config = dict(
    dataset='single notes of musical instruments (NSynth)',
    train_examples=184686,
    n_mels=80,
    hop_length=160,
    win_length=400,
    activation='relu',
    depths=[18],
    stem='single',
    widths=[384],
    num_labels=36,
    eps=1e-08,
    grad_clip=1.0,
    batch_size=64,
    lr_schedule='step',
    weight_decay=0.1,
)
Rows from block 11 of a small multi-label audio tagger, named by matrix and row number. Each number is 200 + 20 x the weight over its row's rms, rounded and kept within 0 to 999. All counts start at 0. After the name is the row's rms in percent of the matrix's.
After each channel's rows are labels from the 100 clips, of 14976, where the channel reaches its highest value: "responds to" is what is common among them. Only what is clearly more common there than usual is listed. The data: single notes of musical instruments (NSynth).
# c30: last pointwise conv (model.blocks.11.c3.0.weight, 384x384x1), inputs 128-255

c30.227,103,187,184,213,185,214,181,226,209,213,191,197,212,197,209,207,183,202,183,177,201,186,173,223,193,224,209,201,208,210,214,220,215,243,203,165,217,190,223,207,164,157,196,205,205,226,186,201,221,194,173,177,191,180,223,212,210,211,190,222,181,242,178,222,209,205,183,194,222,200,186,205,186,231,220,238,209,214,174,185,196,149,183,199,212,171,218,205,186,156,223,217,201,205,199,187,167,201,190,223,194,241,203,201,188,188,203,230,164,219,182,253,188,199,210,195,185,201,198,198,255,207,204,214,209,189,198,210,168
responds to: octave 5; organ; pitch class: G#; note: G#5

c30.331,095,201,192,197,233,183,198,203,207,175,196,183,193,149,215,218,164,190,179,164,199,215,224,206,173,168,191,232,171,201,174,177,151,208,216,177,213,225,141,213,177,196,190,170,194,207,192,194,209,169,181,156,194,174,215,210,203,211,195,207,196,200,196,201,218,201,217,192,191,225,194,175,189,167,214,207,181,193,162,209,204,170,184,192,174,199,175,206,215,174,207,223,186,223,184,205,213,231,191,179,181,202,183,230,213,202,192,182,199,198,170,209,223,198,211,215,197,218,151,179,201,200,189,220,170,195,221,203,188
responds to: octave 2; pitch class E; pitch class: B; note: E3

c30.313,102,146,189,165,176,192,216,181,218,194,198,188,215,203,216,193,210,181,223,206,187,183,187,172,223,194,211,196,198,177,217,189,192,170,206,212,195,231,190,188,235,193,205,185,198,185,154,189,224,198,166,230,204,160,211,188,198,206,200,261,199,219,216,209,218,191,210,180,200,202,205,198,211,184,183,168,178,154,227,173,242,164,211,230,201,203,175,187,194,189,173,182,218,208,185,165,181,173,196,201,193,163,193,185,212,218,171,210,214,199,170,168,180,222,190,210,204,195,206,193,209,228,180,206,204,176,180,190,201
responds to: mallet; acoustic; octave 3

c30.383,100,153,210,192,180,180,206,200,207,184,225,203,216,214,196,206,181,183,202,178,205,198,205,170,202,190,205,194,202,215,186,181,212,156,216,200,151,230,163,191,206,226,186,189,212,190,184,191,194,186,197,189,174,224,195,177,196,197,204,243,208,187,205,193,223,169,182,192,209,186,195,187,197,198,173,185,190,206,219,184,190,166,194,232,196,201,200,153,180,227,196,187,180,223,247,200,189,159,192,179,204,202,195,196,184,206,169,185,205,190,201,170,159,197,179,221,204,198,187,186,196,178,210,210,172,207,208,171,143
responds to: mallet; acoustic

c30.86,105,210,187,195,192,202,181,169,205,193,219,213,198,182,184,204,214,216,207,184,207,174,169,231,220,186,198,184,240,211,220,190,199,234,193,179,142,186,193,179,200,216,190,150,195,152,222,186,181,181,211,203,228,209,201,186,202,205,171,183,177,199,209,194,193,217,195,206,175,187,160,171,206,200,188,186,199,189,205,232,146,183,160,203,203,167,206,185,195,186,177,176,143,176,180,173,168,190,200,178,159,174,157,193,213,184,221,208,202,164,181,209,195,212,184,187,221,246,186,232,216,191,199,212,201,191,160,221,209
responds to: octave 3; pitch class G; note: G3; acoustic

c30.24,100,188,219,193,214,209,199,191,230,212,193,144,184,192,213,191,213,197,205,199,216,229,172,211,190,161,174,173,213,195,204,164,230,167,191,187,177,192,159,200,195,210,171,205,169,212,174,172,221,198,208,222,175,193,189,179,171,202,196,193,215,190,203,181,170,201,193,202,185,189,175,154,175,202,188,196,213,178,197,211,221,181,186,193,225,191,186,196,173,167,212,223,211,202,166,213,181,212,179,186,197,195,190,182,196,214,208,244,176,198,201,145,212,174,189,160,197,192,203,183,203,182,197,182,205,216,181,165,222
responds to: electronic; octave 6; keyboard

c30.189,100,207,218,229,205,199,220,194,178,213,182,202,212,150,233,216,190,203,204,179,199,226,228,195,236,198,177,176,199,187,240,204,158,232,165,226,234,182,222,218,224,164,227,201,198,181,178,203,196,205,184,204,205,199,194,179,184,210,204,139,192,204,202,213,188,165,222,189,188,211,208,209,223,217,214,200,193,208,219,191,182,221,182,199,195,200,181,185,188,221,225,190,193,184,185,201,184,219,210,221,215,238,219,230,184,236,217,190,203,185,209,174,228,202,207,199,207,213,222,223,194,200,232,189,188,226,205,195,215
responds to: octave 5; organ; pitch class: G#; note: G#5

c30.365,092,224,199,143,211,194,187,200,199,203,205,188,223,170,222,207,220,198,242,194,203,174,212,186,176,221,182,173,196,169,176,181,208,183,209,218,195,213,205,161,224,207,167,171,191,169,193,204,221,191,211,172,204,190,216,200,201,173,184,206,182,166,203,192,196,176,200,232,187,169,199,190,213,194,182,179,215,198,173,196,183,183,199,187,183,163,171,233,197,204,169,172,184,190,167,209,210,174,203,186,206,185,183,207,231,172,174,185,207,203,163,202,181,228,159,199,165,202,204,197,201,203,211,199,216,173,180,218,185
responds to: octave 2; keyboard; pitch class D; note: D2

c30.57,084,199,196,197,187,204,174,231,185,198,203,211,243,203,195,158,214,177,211,187,201,207,182,223,163,214,206,225,205,170,213,234,216,235,215,233,214,196,253,222,205,211,196,245,209,194,217,205,174,188,207,230,205,238,212,216,186,202,177,187,184,191,202,196,206,200,182,221,220,193,191,197,226,205,203,193,214,211,217,195,221,183,202,201,201,193,192,171,195,201,201,223,200,213,216,226,230,208,192,194,212,210,173,210,230,223,203,238,211,209,201,203,205,215,201,193,182,221,205,193,201,207,234,187,204,214,196,212,245
responds to: octave 5; organ; pitch class: G#; note: G#5

c30.176,089,231,235,193,220,261,175,210,210,205,181,223,207,199,225,209,218,224,195,208,231,225,179,233,198,230,178,200,230,206,172,209,200,199,249,203,242,197,214,205,211,195,193,217,222,208,207,220,205,205,189,226,222,227,204,196,182,218,221,166,233,222,210,232,191,188,195,177,186,244,227,211,227,213,189,204,200,195,175,201,207,205,191,201,230,219,188,229,210,193,228,194,221,234,204,207,213,208,198,235,214,163,218,189,178,184,215,188,203,197,203,238,248,187,155,207,201,200,187,206,221,188,200,210,205,213,224,171,187
responds to: octave 5; organ; pitch class: G#; note: G#5

c30.245,106,158,233,206,219,194,184,209,188,188,198,226,205,172,225,189,205,180,191,165,202,171,181,180,179,177,195,165,169,224,177,209,204,200,188,207,202,156,188,203,216,178,228,182,204,199,181,225,197,212,206,231,184,191,208,198,195,216,167,218,206,216,203,182,189,210,187,189,168,203,230,182,186,168,206,181,237,196,182,194,160,210,178,157,173,201,197,170,184,192,216,204,183,210,216,174,166,196,195,227,190,201,189,247,190,167,183,227,185,210,191,180,173,173,193,175,223,222,207,177,188,179,177,190,214,168,200,192,219
responds to: electronic; organ; octave 4

c30.177,092,208,173,215,199,201,205,208,217,190,202,207,198,216,206,241,171,209,202,201,200,201,197,194,189,188,212,194,179,235,153,163,158,175,191,185,196,220,181,193,219,206,177,187,235,206,208,192,199,192,209,217,159,196,192,173,207,200,185,173,179,199,201,233,204,173,187,211,179,179,221,224,149,166,153,165,180,187,206,218,197,168,205,155,190,200,198,183,217,226,191,135,193,202,203,184,182,198,184,207,181,192,218,219,173,226,198,165,181,186,186,186,194,198,166,199,193,161,203,203,199,199,162,180,247,213,215,234,179
responds to: octave 6; keyboard; pitch class G

c30.0,112,201,179,227,195,201,193,171,176,203,190,197,203,210,206,206,175,196,167,202,221,195,240,185,196,195,168,205,201,189,215,183,176,166,205,214,165,194,205,207,202,210,164,191,207,204,225,201,220,207,166,154,201,214,191,191,180,183,244,211,185,205,228,184,219,201,200,180,175,208,168,205,173,193,208,195,151,193,194,207,189,188,187,237,195,194,179,213,229,222,181,195,194,235,172,230,194,188,193,180,197,181,224,180,203,178,172,177,189,216,224,178,183,206,229,198,186,198,200,184,178,200,170,221,205,185,208,216,175
responds to: mallet; acoustic

c30.59,100,182,201,240,191,211,173,184,201,158,216,148,224,181,191,214,160,189,205,169,192,165,213,190,214,164,178,189,189,235,206,178,186,186,193,202,191,222,186,176,193,187,199,157,214,196,229,217,167,189,215,204,222,192,189,173,209,187,176,256,196,196,224,226,215,226,211,212,203,206,181,203,195,177,200,203,198,200,199,193,195,194,188,208,187,230,188,200,243,229,174,218,202,181,198,179,179,189,168,196,185,188,187,205,241,170,207,172,198,196,175,169,182,178,208,239,206,226,180,190,190,212,159,191,201,195,209,204,209
responds to: mallet; acoustic; octave 3

c30.142,107,213,190,229,168,188,164,218,240,194,151,209,191,201,217,182,246,193,187,165,180,177,210,226,191,196,180,200,204,190,186,198,225,188,207,201,219,200,226,186,208,229,200,201,149,186,208,229,214,180,224,232,233,206,170,168,201,187,220,198,244,180,196,160,175,186,219,251,167,205,222,196,172,184,177,186,214,211,192,210,198,195,178,215,183,185,166,179,186,189,184,213,202,174,224,188,202,206,213,196,187,194,201,160,182,160,171,237,222,182,200,177,191,137,169,180,177,187,177,187,186,203,183,219,216,171,186,187,184
responds to: octave 7; mallet

c30.260,108,209,203,192,215,213,177,167,213,192,193,236,190,178,206,203,174,207,175,199,212,174,190,231,203,205,183,200,162,198,179,194,204,179,201,201,230,191,158,178,197,162,194,201,178,209,233,177,206,188,190,192,196,171,200,185,210,184,191,186,177,208,186,216,190,225,187,222,172,197,200,178,191,205,182,196,188,179,197,200,177,203,156,202,208,208,217,219,219,195,191,199,184,197,186,170,189,195,200,178,175,196,204,222,171,211,199,186,179,183,191,176,236,199,209,139,143,153,213,222,186,175,201,192,194,189,177,195,185
responds to: bass; synthetic; octave 3; octave 2

c30.213,083,220,202,204,228,167,197,194,210,180,193,184,226,214,211,178,198,167,181,163,190,223,193,238,159,224,208,171,199,202,191,162,164,209,197,209,186,212,187,168,208,163,179,171,216,206,189,211,221,162,217,174,204,175,169,229,184,184,172,224,188,172,191,218,188,203,169,195,184,193,175,172,210,205,187,217,165,221,209,219,191,150,170,178,192,187,166,181,225,229,164,184,172,202,202,194,213,193,200,204,203,193,191,196,201,162,213,200,205,187,175,178,197,208,189,243,181,182,184,202,179,224,213,209,187,185,170,210,207
responds to: octave 7; pitch class D#; note: D#7; instrument family: mallet

c30.255,098,186,197,161,204,156,198,200,224,201,165,171,172,228,211,195,221,205,175,183,197,187,140,181,171,192,197,183,190,188,196,195,180,182,156,202,185,205,195,182,216,177,213,204,204,204,218,173,173,163,204,218,223,198,182,185,209,181,188,194,245,144,213,189,174,195,186,217,178,187,210,214,181,166,194,204,184,168,202,188,183,180,174,236,204,204,188,187,197,228,197,219,185,187,186,186,195,183,187,178,159,200,201,196,226,168,195,184,188,189,191,188,179,197,194,184,210,170,185,206,220,174,226,200,202,210,186,186,227
responds to: mallet; octave 6

c30.269,100,176,202,200,242,197,204,214,177,222,196,196,196,178,193,199,188,201,187,201,203,209,203,213,235,183,193,185,209,201,189,212,231,206,207,176,169,182,211,176,200,191,167,173,192,211,189,182,170,170,189,220,200,188,195,194,203,167,194,187,178,159,206,217,215,212,177,203,220,181,208,189,188,219,207,204,179,184,209,206,169,208,189,197,197,197,190,192,217,208,193,191,177,182,194,171,179,178,202,187,191,239,174,178,178,222,234,163,199,182,210,158,196,175,193,200,189,197,236,216,181,184,218,222,186,173,168,222,170
responds to: octave 7; pitch class B

c30.361,106,183,221,193,196,191,185,216,190,232,179,209,166,213,206,207,197,182,179,198,201,170,193,175,205,209,198,211,200,176,201,181,171,194,221,170,206,188,213,176,191,164,195,204,186,194,210,205,177,218,192,201,215,176,172,179,167,207,230,192,191,207,208,187,204,194,190,170,213,189,217,179,191,182,207,178,212,205,157,172,203,188,200,178,183,160,192,198,197,199,212,224,171,189,198,172,183,210,179,183,191,151,211,194,187,195,213,225,198,220,214,193,220,162,173,164,182,184,185,207,206,234,210,208,210,193,149,196,218
responds to: octave 2; keyboard

c30.53,097,236,193,191,207,200,203,182,184,203,240,158,186,232,159,172,200,157,212,183,189,198,191,206,209,186,174,196,175,158,211,198,165,193,200,182,188,203,190,193,199,210,240,202,230,208,198,187,180,205,201,183,200,206,221,217,205,184,178,216,179,217,218,220,187,214,173,226,177,174,175,160,233,225,168,243,207,171,212,198,195,157,174,233,215,153,179,182,197,161,179,192,166,261,185,156,164,199,187,194,202,183,189,206,191,187,215,206,226,192,206,189,211,171,209,201,206,191,175,222,185,196,198,201,209,177,193,202,215
responds to: mallet; acoustic; octave 3

c30.55,091,229,184,221,189,212,186,201,193,217,211,205,219,189,172,227,182,183,160,190,174,208,211,168,185,203,204,192,195,210,195,198,197,186,211,190,213,226,178,194,184,216,188,216,196,189,206,182,212,169,219,178,195,199,208,179,195,206,213,182,156,260,202,235,207,191,185,204,202,179,196,157,178,186,195,209,181,179,229,198,176,147,179,168,176,182,195,238,163,174,213,186,173,224,221,175,198,240,198,201,176,192,170,185,183,204,185,199,178,180,169,223,224,206,237,198,201,221,166,204,191,172,209,193,199,205,191,229,200
responds to: octave 3; keyboard; pitch class G