config = dict(
    model='multi-label audio tagger',
    train_examples=184686,
    noise_aug=0.002,
    time_shift_ms=100,
    n_mels=80,
    hop_length=160,
    input='log_mel',
    depths=[18],
    stem='single',
    widths=[384],
    beta2=0.999,
    batch_size=64,
    warmup_steps=140,
)
Rows from block 8 of a small multi-label audio tagger, named by matrix and row number. Each number is 128 + 24 x the weight over its row's rms, rounded and kept within 0 to 255. All counts start at 0. Numbers have three digits each.
After each channel's rows are labels from the 100 clips, of 14976, where the channel reaches its highest value: "top examples" is what is common among them. Only what is clearly more common there than usual is listed. The data: single notes of musical instruments (NSynth). In brackets: how many of the 100, against the usual share in percent.
# c30: last pointwise conv (model.blocks.8.c3.0.weight, 384x384x1), inputs 0-127

c30.299:136142114107092088137164100097128173141115134174138096145093108109088130150166157125129107097164112143133156105092117112112120122130168110139109133196089099159128124090119114133110157147122117150106081110133126106140120100121128147125094095099142102152142131132164184101130105111092168143099147118144107120109116108093161132117108123097131092115124153136105145099133117099150101162142
top examples: pitch class C# (64 vs 8.3); octave 6 (61 vs 11.7); note: C#6 (37 vs 1.1); pitch class: G# (35 vs 8.2)

c30.373:118150093122144120120138131105110112127089120098127147103135141097121112108114139081182113123139138131167114126125084151120081107150114148092110115128116153117088208133178135110146111144099141128109144146122135160140100126132131092085087098134133149111119086091138131138133139132153067091104128138121116099179092144118140135125119090100100106109181116112082154139114135108128172134114
top examples: mallet (90 vs 10.8); acoustic (86 vs 32.5); octave 1 (34 vs 12.1)

c30.102:144112149168129109143139112137129085117090111139098164142115095104126099134108120139176109148148122120087149109134134069109128141112139127125096144175142111165136127125096152111148141139117097096122145115098101135108077131077154108140129093102138090116103097143168122091131120131105149108123088105104097127152096128117165101122128138162113126116132099096140091134130077104172118150101
top examples: pitch class C# (79 vs 8.3); octave 6 (44 vs 11.7); note: C#6 (44 vs 1.1); instrument family: organ (28 vs 11.8)

c30.72:097115171117133149104175113135129104145081138134094141148083063109097166112102084160084138054138152112103102117126114111103104117137111144150137147179140112147090082104111158110104112091121151161118126115145124128133086079107151149097097123090128127079125101114148151150151129152115090128108126129096092125115108123134114111124154103169146090109100147126090121139101112099131125127153
top examples: pitch class C# (99 vs 8.3); octave 6 (51 vs 11.7); note: C#6 (51 vs 1.1)

c30.356:139116126118106137121176155126144113188161143120127133118155079109122131147114112133128141094099105110121152042081179122107076106122162109128079129118112094129113100119064121174145110124099096153136099134080098119141136104124139122149140135113132185113146093148080120120163128118123109174080143107090085133098119115125088137145104088118089097145113122132107102150160148125173126134128
top examples: pitch class C# (48 vs 8.3); pitch class B (39 vs 8.6); octave 4 (37 vs 17.2)

c30.60:128120111165128111121120126134127135158105154136101113134103100090120116096145093120089146084129105155126122128114174104120110116142148128140126156081095134122118142143132132130117089136121126163145151149076095084115087101131146114120138104153084124151117087126099130134106121095096105151148099115148122101138092122172123152101135104107129118175067105120117183114105098117128093119122
top examples: octave 3 (96 vs 17); pitch class C (78 vs 9.1); note: C3 (75 vs 1.3)

c30.358:119146113157108098129154113145121146128107130155133134079100127121122121137108151134108110160112132141136117203114164130169136138121081118128104124151156113174114129113156152154129082097135090116108135125127074104134113071109153135157126143130111178061095141143092100095142146129146100090090122104129081133133121113100164121093116121107144131142156116137144129132100113109093159134104
top examples: pitch class A (95 vs 8.7); note: A4 (27 vs 1.4)

c30.280:129088111118079118116133136130114129119094109146147097112086070086124157125148133119117096104144102140098107141122145113123112151089172105177113096154108144105114140104151225152120137143101111114081143102117086145125120108097090103172125150113104112132101105102146147104078138134125110108133137098139146131127117176124122127128155142098126107114148096141129109091118112086153116115089
top examples: octave 4 (97 vs 17.2); pitch class F# (80 vs 7.7); note: F#4 (77 vs 1.4)

c30.110:127112095110128123141125130082137165123097143153163118142118096120091168130123149108128108136116179116107100114127171111154131157125089154078145098166134103129071099128129147141135149111113122157148109138097112141114110142121172115142199100138094180134151132090075150126179134144115153136155119093122098131160156143132147122114087125086123105162109076100147143107106110074161129156092
top examples: pitch class A (71 vs 8.7); octave 6 (34 vs 11.7); octave 7 (28 vs 7.9); pitch class D (26 vs 8.4)

c30.330:137115122137149103106169126119099148127132107161134108125119100138105099162161103120097129139102128128146135153128167103166103137109140123099100132198098117090113118119127142133109112126126133151102126120139116116160105102094164107113135086166128121123071147168106156142143098149076147106121136075106131146165101116155166113136152095109152116116117101125149127130132112109156091124065
top examples: pitch class A (79 vs 8.7)

c30.333:119195157134114088153121082125089127146105141071182086127102109156137128150098096137141110098076054120135103171142089127108073148142115077095105129150121057133132135144096096123158114133085093127109176095117115115128106093113073153159110140115126152169125127116131170118102101128134144151118163144146111166114124162120138095080095145100135093116167126116135086114114120080099162083135
top examples: octave 3 (65 vs 17); pitch class E (35 vs 8.2); note: E3 (32 vs 1.5); pitch class F (30 vs 8.1)

c30.234:104082111104143136122109127081126152122113152082113103125103137124106129074118118158144128140115077143139117095143133136142085102130130145111125086130123117125113178178158175099137112138125124120158129172103111140104067146154125122135119116146103142120131128151160116127118122088175125104116139101108123098113114117112113148118134107144107107135099126082116094112147134109127129146140
top examples: electronic (79 vs 36.4); organ (65 vs 11.8); octave 1 (33 vs 12.1)

c30.307:130107160158152080111143115106132135090117119142103111109073117137106152150122110129136103106099141104143105192118174130197112159124110082083107112206115107110095092186166151116108117125090141130096098134115111080153083101143152117141133114147121122114132121121097121158183144115135143136125094097126120106132094134178130094121133103099117119108123130083147111131112097131146109161139
top examples: pitch class A (98 vs 8.7); note: A3 (25 vs 1.6)

c30.313:174124102136127129143110143130129116143134139108111119087134112136108148163117129128099119143121144108100158119137143137137156131132151130110115143123097131122142108100148139067119119107127130155160185124128121099111090107109107148081100120146111108154081104166130120151127120097146111139107119147121122118120127087094162137117159133099127091159069123117113131097089123141144116073143
top examples: acoustic (81 vs 32.5); string (50 vs 6.4); octave 2 (32 vs 14.2)

c30.320:087125102122158125109159136129144150040071121102088095126120104124104161125092118133098124095139132136137105125122120149135140135070166148120134159118117107147123181127132120153137128135106116134098145157133104147121129097096099123114103140138138110109128092107110163177115116154122108124119144098125098125124146102103124096124165108097101121135116145127127124073089099115151135118122
top examples: electronic (65 vs 36.4); organ (54 vs 11.8); octave 5 (44 vs 16.2); pitch class: D# (25 vs 8.3)

c30.65:138112109134115152123138130140117123151136127143144134095136126097114089118108115093154141153125152121101137133099102126117132136167136099096109088149104126109097169087160104162115103138097088150080122110139111134156148130166134096099121095099082199135076107147135135100152121090121146109109083103083110141130126140114116140106134092092119119138134089118102136112120125115156126105112
top examples: mallet (44 vs 10.8); octave 4 (41 vs 17.2); pitch class C (34 vs 9.1)

c30.171:117178113133149110137109147184119090115157094123129162091099125113100100161096111104117102072140077074157124157144157111103153129130102148120123118134086128128113140089161093079167111130108139113105169092087089129120129097125117089106127107110139111126132117133121121115142109118152093111112080121122070086160085133131119114088147123115147098111093115163126157123078125132124116130168
top examples: acoustic (67 vs 32.5); octave 2 (43 vs 14.2); instrument family: guitar (32 vs 13.1); string (26 vs 6.4)

c30.337:107117144113116084130150107083107135106084101143127117107102132135128163105120129143127136076147125122123110121101078105139129129139097098124145106109132187123101219148116118155118146186100147132110103118101115152130139129134075114138120128145124174140110098087154144093115144102120157100124137155150105108142113105121122087122126100123111104107153133137127139096128112094127135114119
top examples: mallet (57 vs 10.8)

c30.87:114107177122111169154150134163105154124106103128089146160087071096126134098122136091114106082114116107094118139116117096136128134108176141160085125147116122098135167143082118108129100107114133149117143097152124101108109087096175136130088117084118136111102107124172139074156104132129159152141112153095122103149139087115123138118127101140108135077124135125105115100164111114169145101081
top examples: pitch class C# (100 vs 8.3); octave 6 (64 vs 11.7); note: C#6 (64 vs 1.1); source: acoustic (60 vs 32.5)

c30.361:117124120141152085122093094098045132122078181088122133144128149142129090151155104103128127130096100142120113149119127130133130148091108120135092100175154135153130114113154142088094114162066095155168155136090077119112139115137103146122123126110136154093100135127118132141123124117120108131152128102149122121100122161132112121117173111139148143149117156136109101174135114124131143144121
top examples: octave 3 (92 vs 17); pitch class F# (53 vs 7.7); note: F#3 (47 vs 1.5); note: G3 (44 vs 1.5)

c30.9:139085143110103121147106106107111142093109126124135102082080083146073148102211162141144091159148123128083099118165137145136119132104125085127118123146139109111089085116165172142117096118138131143089123130104106143099115132144133107148124123152104131115107138107121126087105120107131110180145117124151088115111124134123107107125071114098103103132125119112132119104145093093116163119114
top examples: octave 4 (83 vs 17.2); pitch class F# (68 vs 7.7); note: F#4 (64 vs 1.4); pitch class: A (32 vs 8.7)

c30.170:176091109150122078108087142101102079106103092096163094105111139095146163161153098124115110118120145146103136065112116113098132145116150136141114126118077133129112186106126140125120119117104161141146120128164147180115126130099096109156141110126096171126113122118120141114135106110150148118080131137127107083137104109095131089121102109116115074090157119119140125129123118098130137133146
top examples: mallet (46 vs 10.8); octave 1 (30 vs 12.1); pitch class G# (28 vs 8.2)

c30.325:132129167148128101148103133145123152110113091122145103138138109114129145141151128087130100146133110083101109134111101139126129143117126164129115103066115150118177120173116096162170122124132084115117149155094068120109090098132115137134126157118088136118113124109146108125130099137118108100099132143100078129129116120131160150110195121108104110140132103127122139102117129153106083142095
top examples: acoustic (76 vs 32.5); brass (67 vs 5.6); octave 1 (56 vs 12.1)

c30.123:133140115125117123112149139152065160111100098099137122082139099115137119149106116096140113126105132132067098124126139109135146112099138155101113118098069109130174080087136106098154109104124114139139144121129107091116083077111154112108142128110055124142086133167151125145162089106135112136110105146086093119123100092102136096074159123080098129111091142131108154137109113123148110137147
top examples: acoustic (95 vs 32.5); brass (71 vs 5.6); octave 1 (52 vs 12.1); octave 2 (36 vs 14.2)

c30.116:125140170113086147175102121145161097160137128099155162131097119095109108120136149115102136107135159119107108121129143146150113102141108118140086143132136091090137069126141135124124110132085132153112185076122078086183085130131172201152110139088083108166128104117162145143113100082127112146113120150084123096119105100110169080115125090104066112140120113172130128131126144116148101119112
top examples: acoustic (88 vs 32.5); string (49 vs 6.4); octave 6 (48 vs 11.7)

c30.193:154144132138095104132119095120119102134080137130115137117105123107151135093146110110113114091104097156086140104130107128101139105120134135090157108128153118105109115105154131142144076124083150118152115090174132103124116086104126125172071100138116074113100106095117120093134112115138127137138155118153099103127145108124090119108123123103117087128117115121110136106100099123147111134150
top examples: octave 4 (63 vs 17.2); pitch class C# (35 vs 8.3)

c30.378:114137115102149124117158100096086145168147171156113090120143083143113114104141180085134141151121085143095080136112099077136127115134141089105157079113161134120122148117126102149134110109108146162096136098069093113111141104157103143120150137127104131131140144107137146139142117128150145084135139147116138125138127145151178156124127092115160113157113087102120125139121129132116150115128
top examples: octave 3 (94 vs 17); pitch class C (91 vs 9.1); note: C3 (87 vs 1.3)

c30.273:161113144158143149154108170133073156106163139120125116139157122116081099146154102121140126076124097138122073165120120136121093090094163116119136113155102140128100103097129138130124176119130147182084150099085123128135124097145100131094093104149131119118154120103129119105150118111124104109134142131137078141157130136144138124096120088111146119105135109148115123170061134132141138104117
top examples: octave 3 (98 vs 17); pitch class G (92 vs 7.8); note: G3 (90 vs 1.5)

c30.63:119102167135116114152118095119140140147119131082108091119118089106147147175130115132112138149144095125061097090080139110160118120079143079134144096117126176188139193116125101114114115086115107126153122149135112183120132159106080134121102149131083125103112125109095085141137122112112132099110104113139125141119122115107145100103116117075115144117094134115091126119104113137130163081151
top examples: octave 5 (86 vs 16.2); organ (52 vs 11.8); pitch class: G# (43 vs 8.2); note: G#5 (40 vs 1.5)

c30.342:110139120090104091123130132113121143149121165067111143111112121099141100164105139178097103105117068091113127131086137095125132128138114106104140111139153163143100146110143117133127133137130153127141123098102098134119113133112141117094105115124105123100102104151150115111121135101129100094122122162100099128156115122151147102095117070146102106132114137146105140084088128107077128117132
top examples: octave 4 (96 vs 17.2); pitch class A (64 vs 8.7); note: A4 (61 vs 1.4)

c30.155:118111142115114153145156080122128101142120115144125143099069113111116146140094095119129089085158133097101113153098145144154118175159111132128156111126120152092104188157124133151093120160119122137110137120096131103120105134129137129122128083143113180088114110101139161114163111122172106170133133122123088096143098153141126138111108109092104136113149134122107134083138128132133144152081
top examples: acoustic (74 vs 32.5); mallet (72 vs 10.8); pitch class A (28 vs 8.7)

c30.33:113128128141117118143097124115135096161146123142098097098077095115102133154123130134101123105123107124111088112139091123106157113127112100165109140134103157102096183122142089117089110145160145122131129136084130136122109071107104086134144118103109157107123130100112139118116116120155169086092121144123105127127106127099102119098124105109123126125099102158093135125126113102137082161123
top examples: mallet (85 vs 10.8); acoustic (78 vs 32.5); octave 3 (40 vs 17)

c30.374:195116130153080120100121117095096136110124134106118098123092147105149107161118131128122082199144139106088080076130119116171125196108124101085161125144131127228112231099151111148104100102147065101108108148120125111098122150138144185146092100168082153145051094115088116100122118114119158106122131136099124139118134095139140128095122105130136131118150132141116140156086158115107124135150
top examples: electronic (100 vs 36.4); organ (98 vs 11.8); pitch class E (25 vs 8.2)

c30.383:129149128162135121142140093115114125126086131172129124130103112138107137133111125127142174118157103124104134106112106096104111160142126118153117086089134147133072242124117122167166137127131109094127084125137110170130147108202099102142139125131146208142102120116143125137136117138118156100112117089104130120130096108131103128130089137097117137119144084155135125116078104074127106131118
top examples: bass (56 vs 21.8); mallet (44 vs 10.8)

c30.75:188120105097092079097139094155124152101103131138138091114127183108161113101135143121097121162146129095089103153121118106168144165121070081102095135119135067181112155097118179097140163131127156102141114131134116092126109111140147138140135132169134134130098103112112161134133146116125124154126119154145110113100117117142116088146096132101086124085099122146125134108090128100147129115149
top examples: pitch class A (93 vs 8.7); electronic (85 vs 36.4); organ (72 vs 11.8)

c30.291:096174125110094083107135145141113090131109156069123109139110089116173154120150066143110107163116164134082106133107139116161104098141107083077120105168098135110115103084195103154128124110136101147116152110083120125134147105106174087135116101097116144099100065162159137169093138115116132101083140156114086124100127108083118095128103072103098146091123144121102125135083147093133134122117
top examples: octave 5 (86 vs 16.2); organ (52 vs 11.8); pitch class: G# (43 vs 8.2); note: G#5 (40 vs 1.5)

c30.205:124095114116115135116162121107104112152126113135118114122126124054112120149150125120099120115098144126114118141167147101175130107113091112125147132156105154081131144092138154115115143119093122139119192111130103139157184125127161086105094143146126165097136067169091124114169104144069128133109112079126136135130117139149139102127130127104155118151131129170139143122122110086151151130160
top examples: pitch class A (55 vs 8.7); pitch class C# (42 vs 8.3)

c30.84:148126151105127133128152114108111152137145134132150101118149158148137153102142108136134158107153127157095102137099177093084065114164140121100133136161135139137103093127117105114098113120085088154149072120130126135133136148138121135141113122129085145115115116120155115137164130105144116093094121091149113105131141152127113130129098135115125139077128151134148126138109148103115115121136
top examples: octave 6 (56 vs 11.7); mallet (43 vs 10.8); pitch class C# (30 vs 8.3)

c30.200:128125116116143134117124072171105143097092149125124111105121119110111106104158134123138142134150144134134108120097100120117122189156188092136106102118179096165110191142091098127146088154084125183095115138118101173103126125100167147132162122136130167107121105125145106142108120148126088150148170077093116094134134127089111083083120091128119126116160146127113086128112124086112099135091
top examples: bass (60 vs 21.8); synthetic (60 vs 31.1); octave 5 (36 vs 16.2); instrument family: mallet (27 vs 10.8)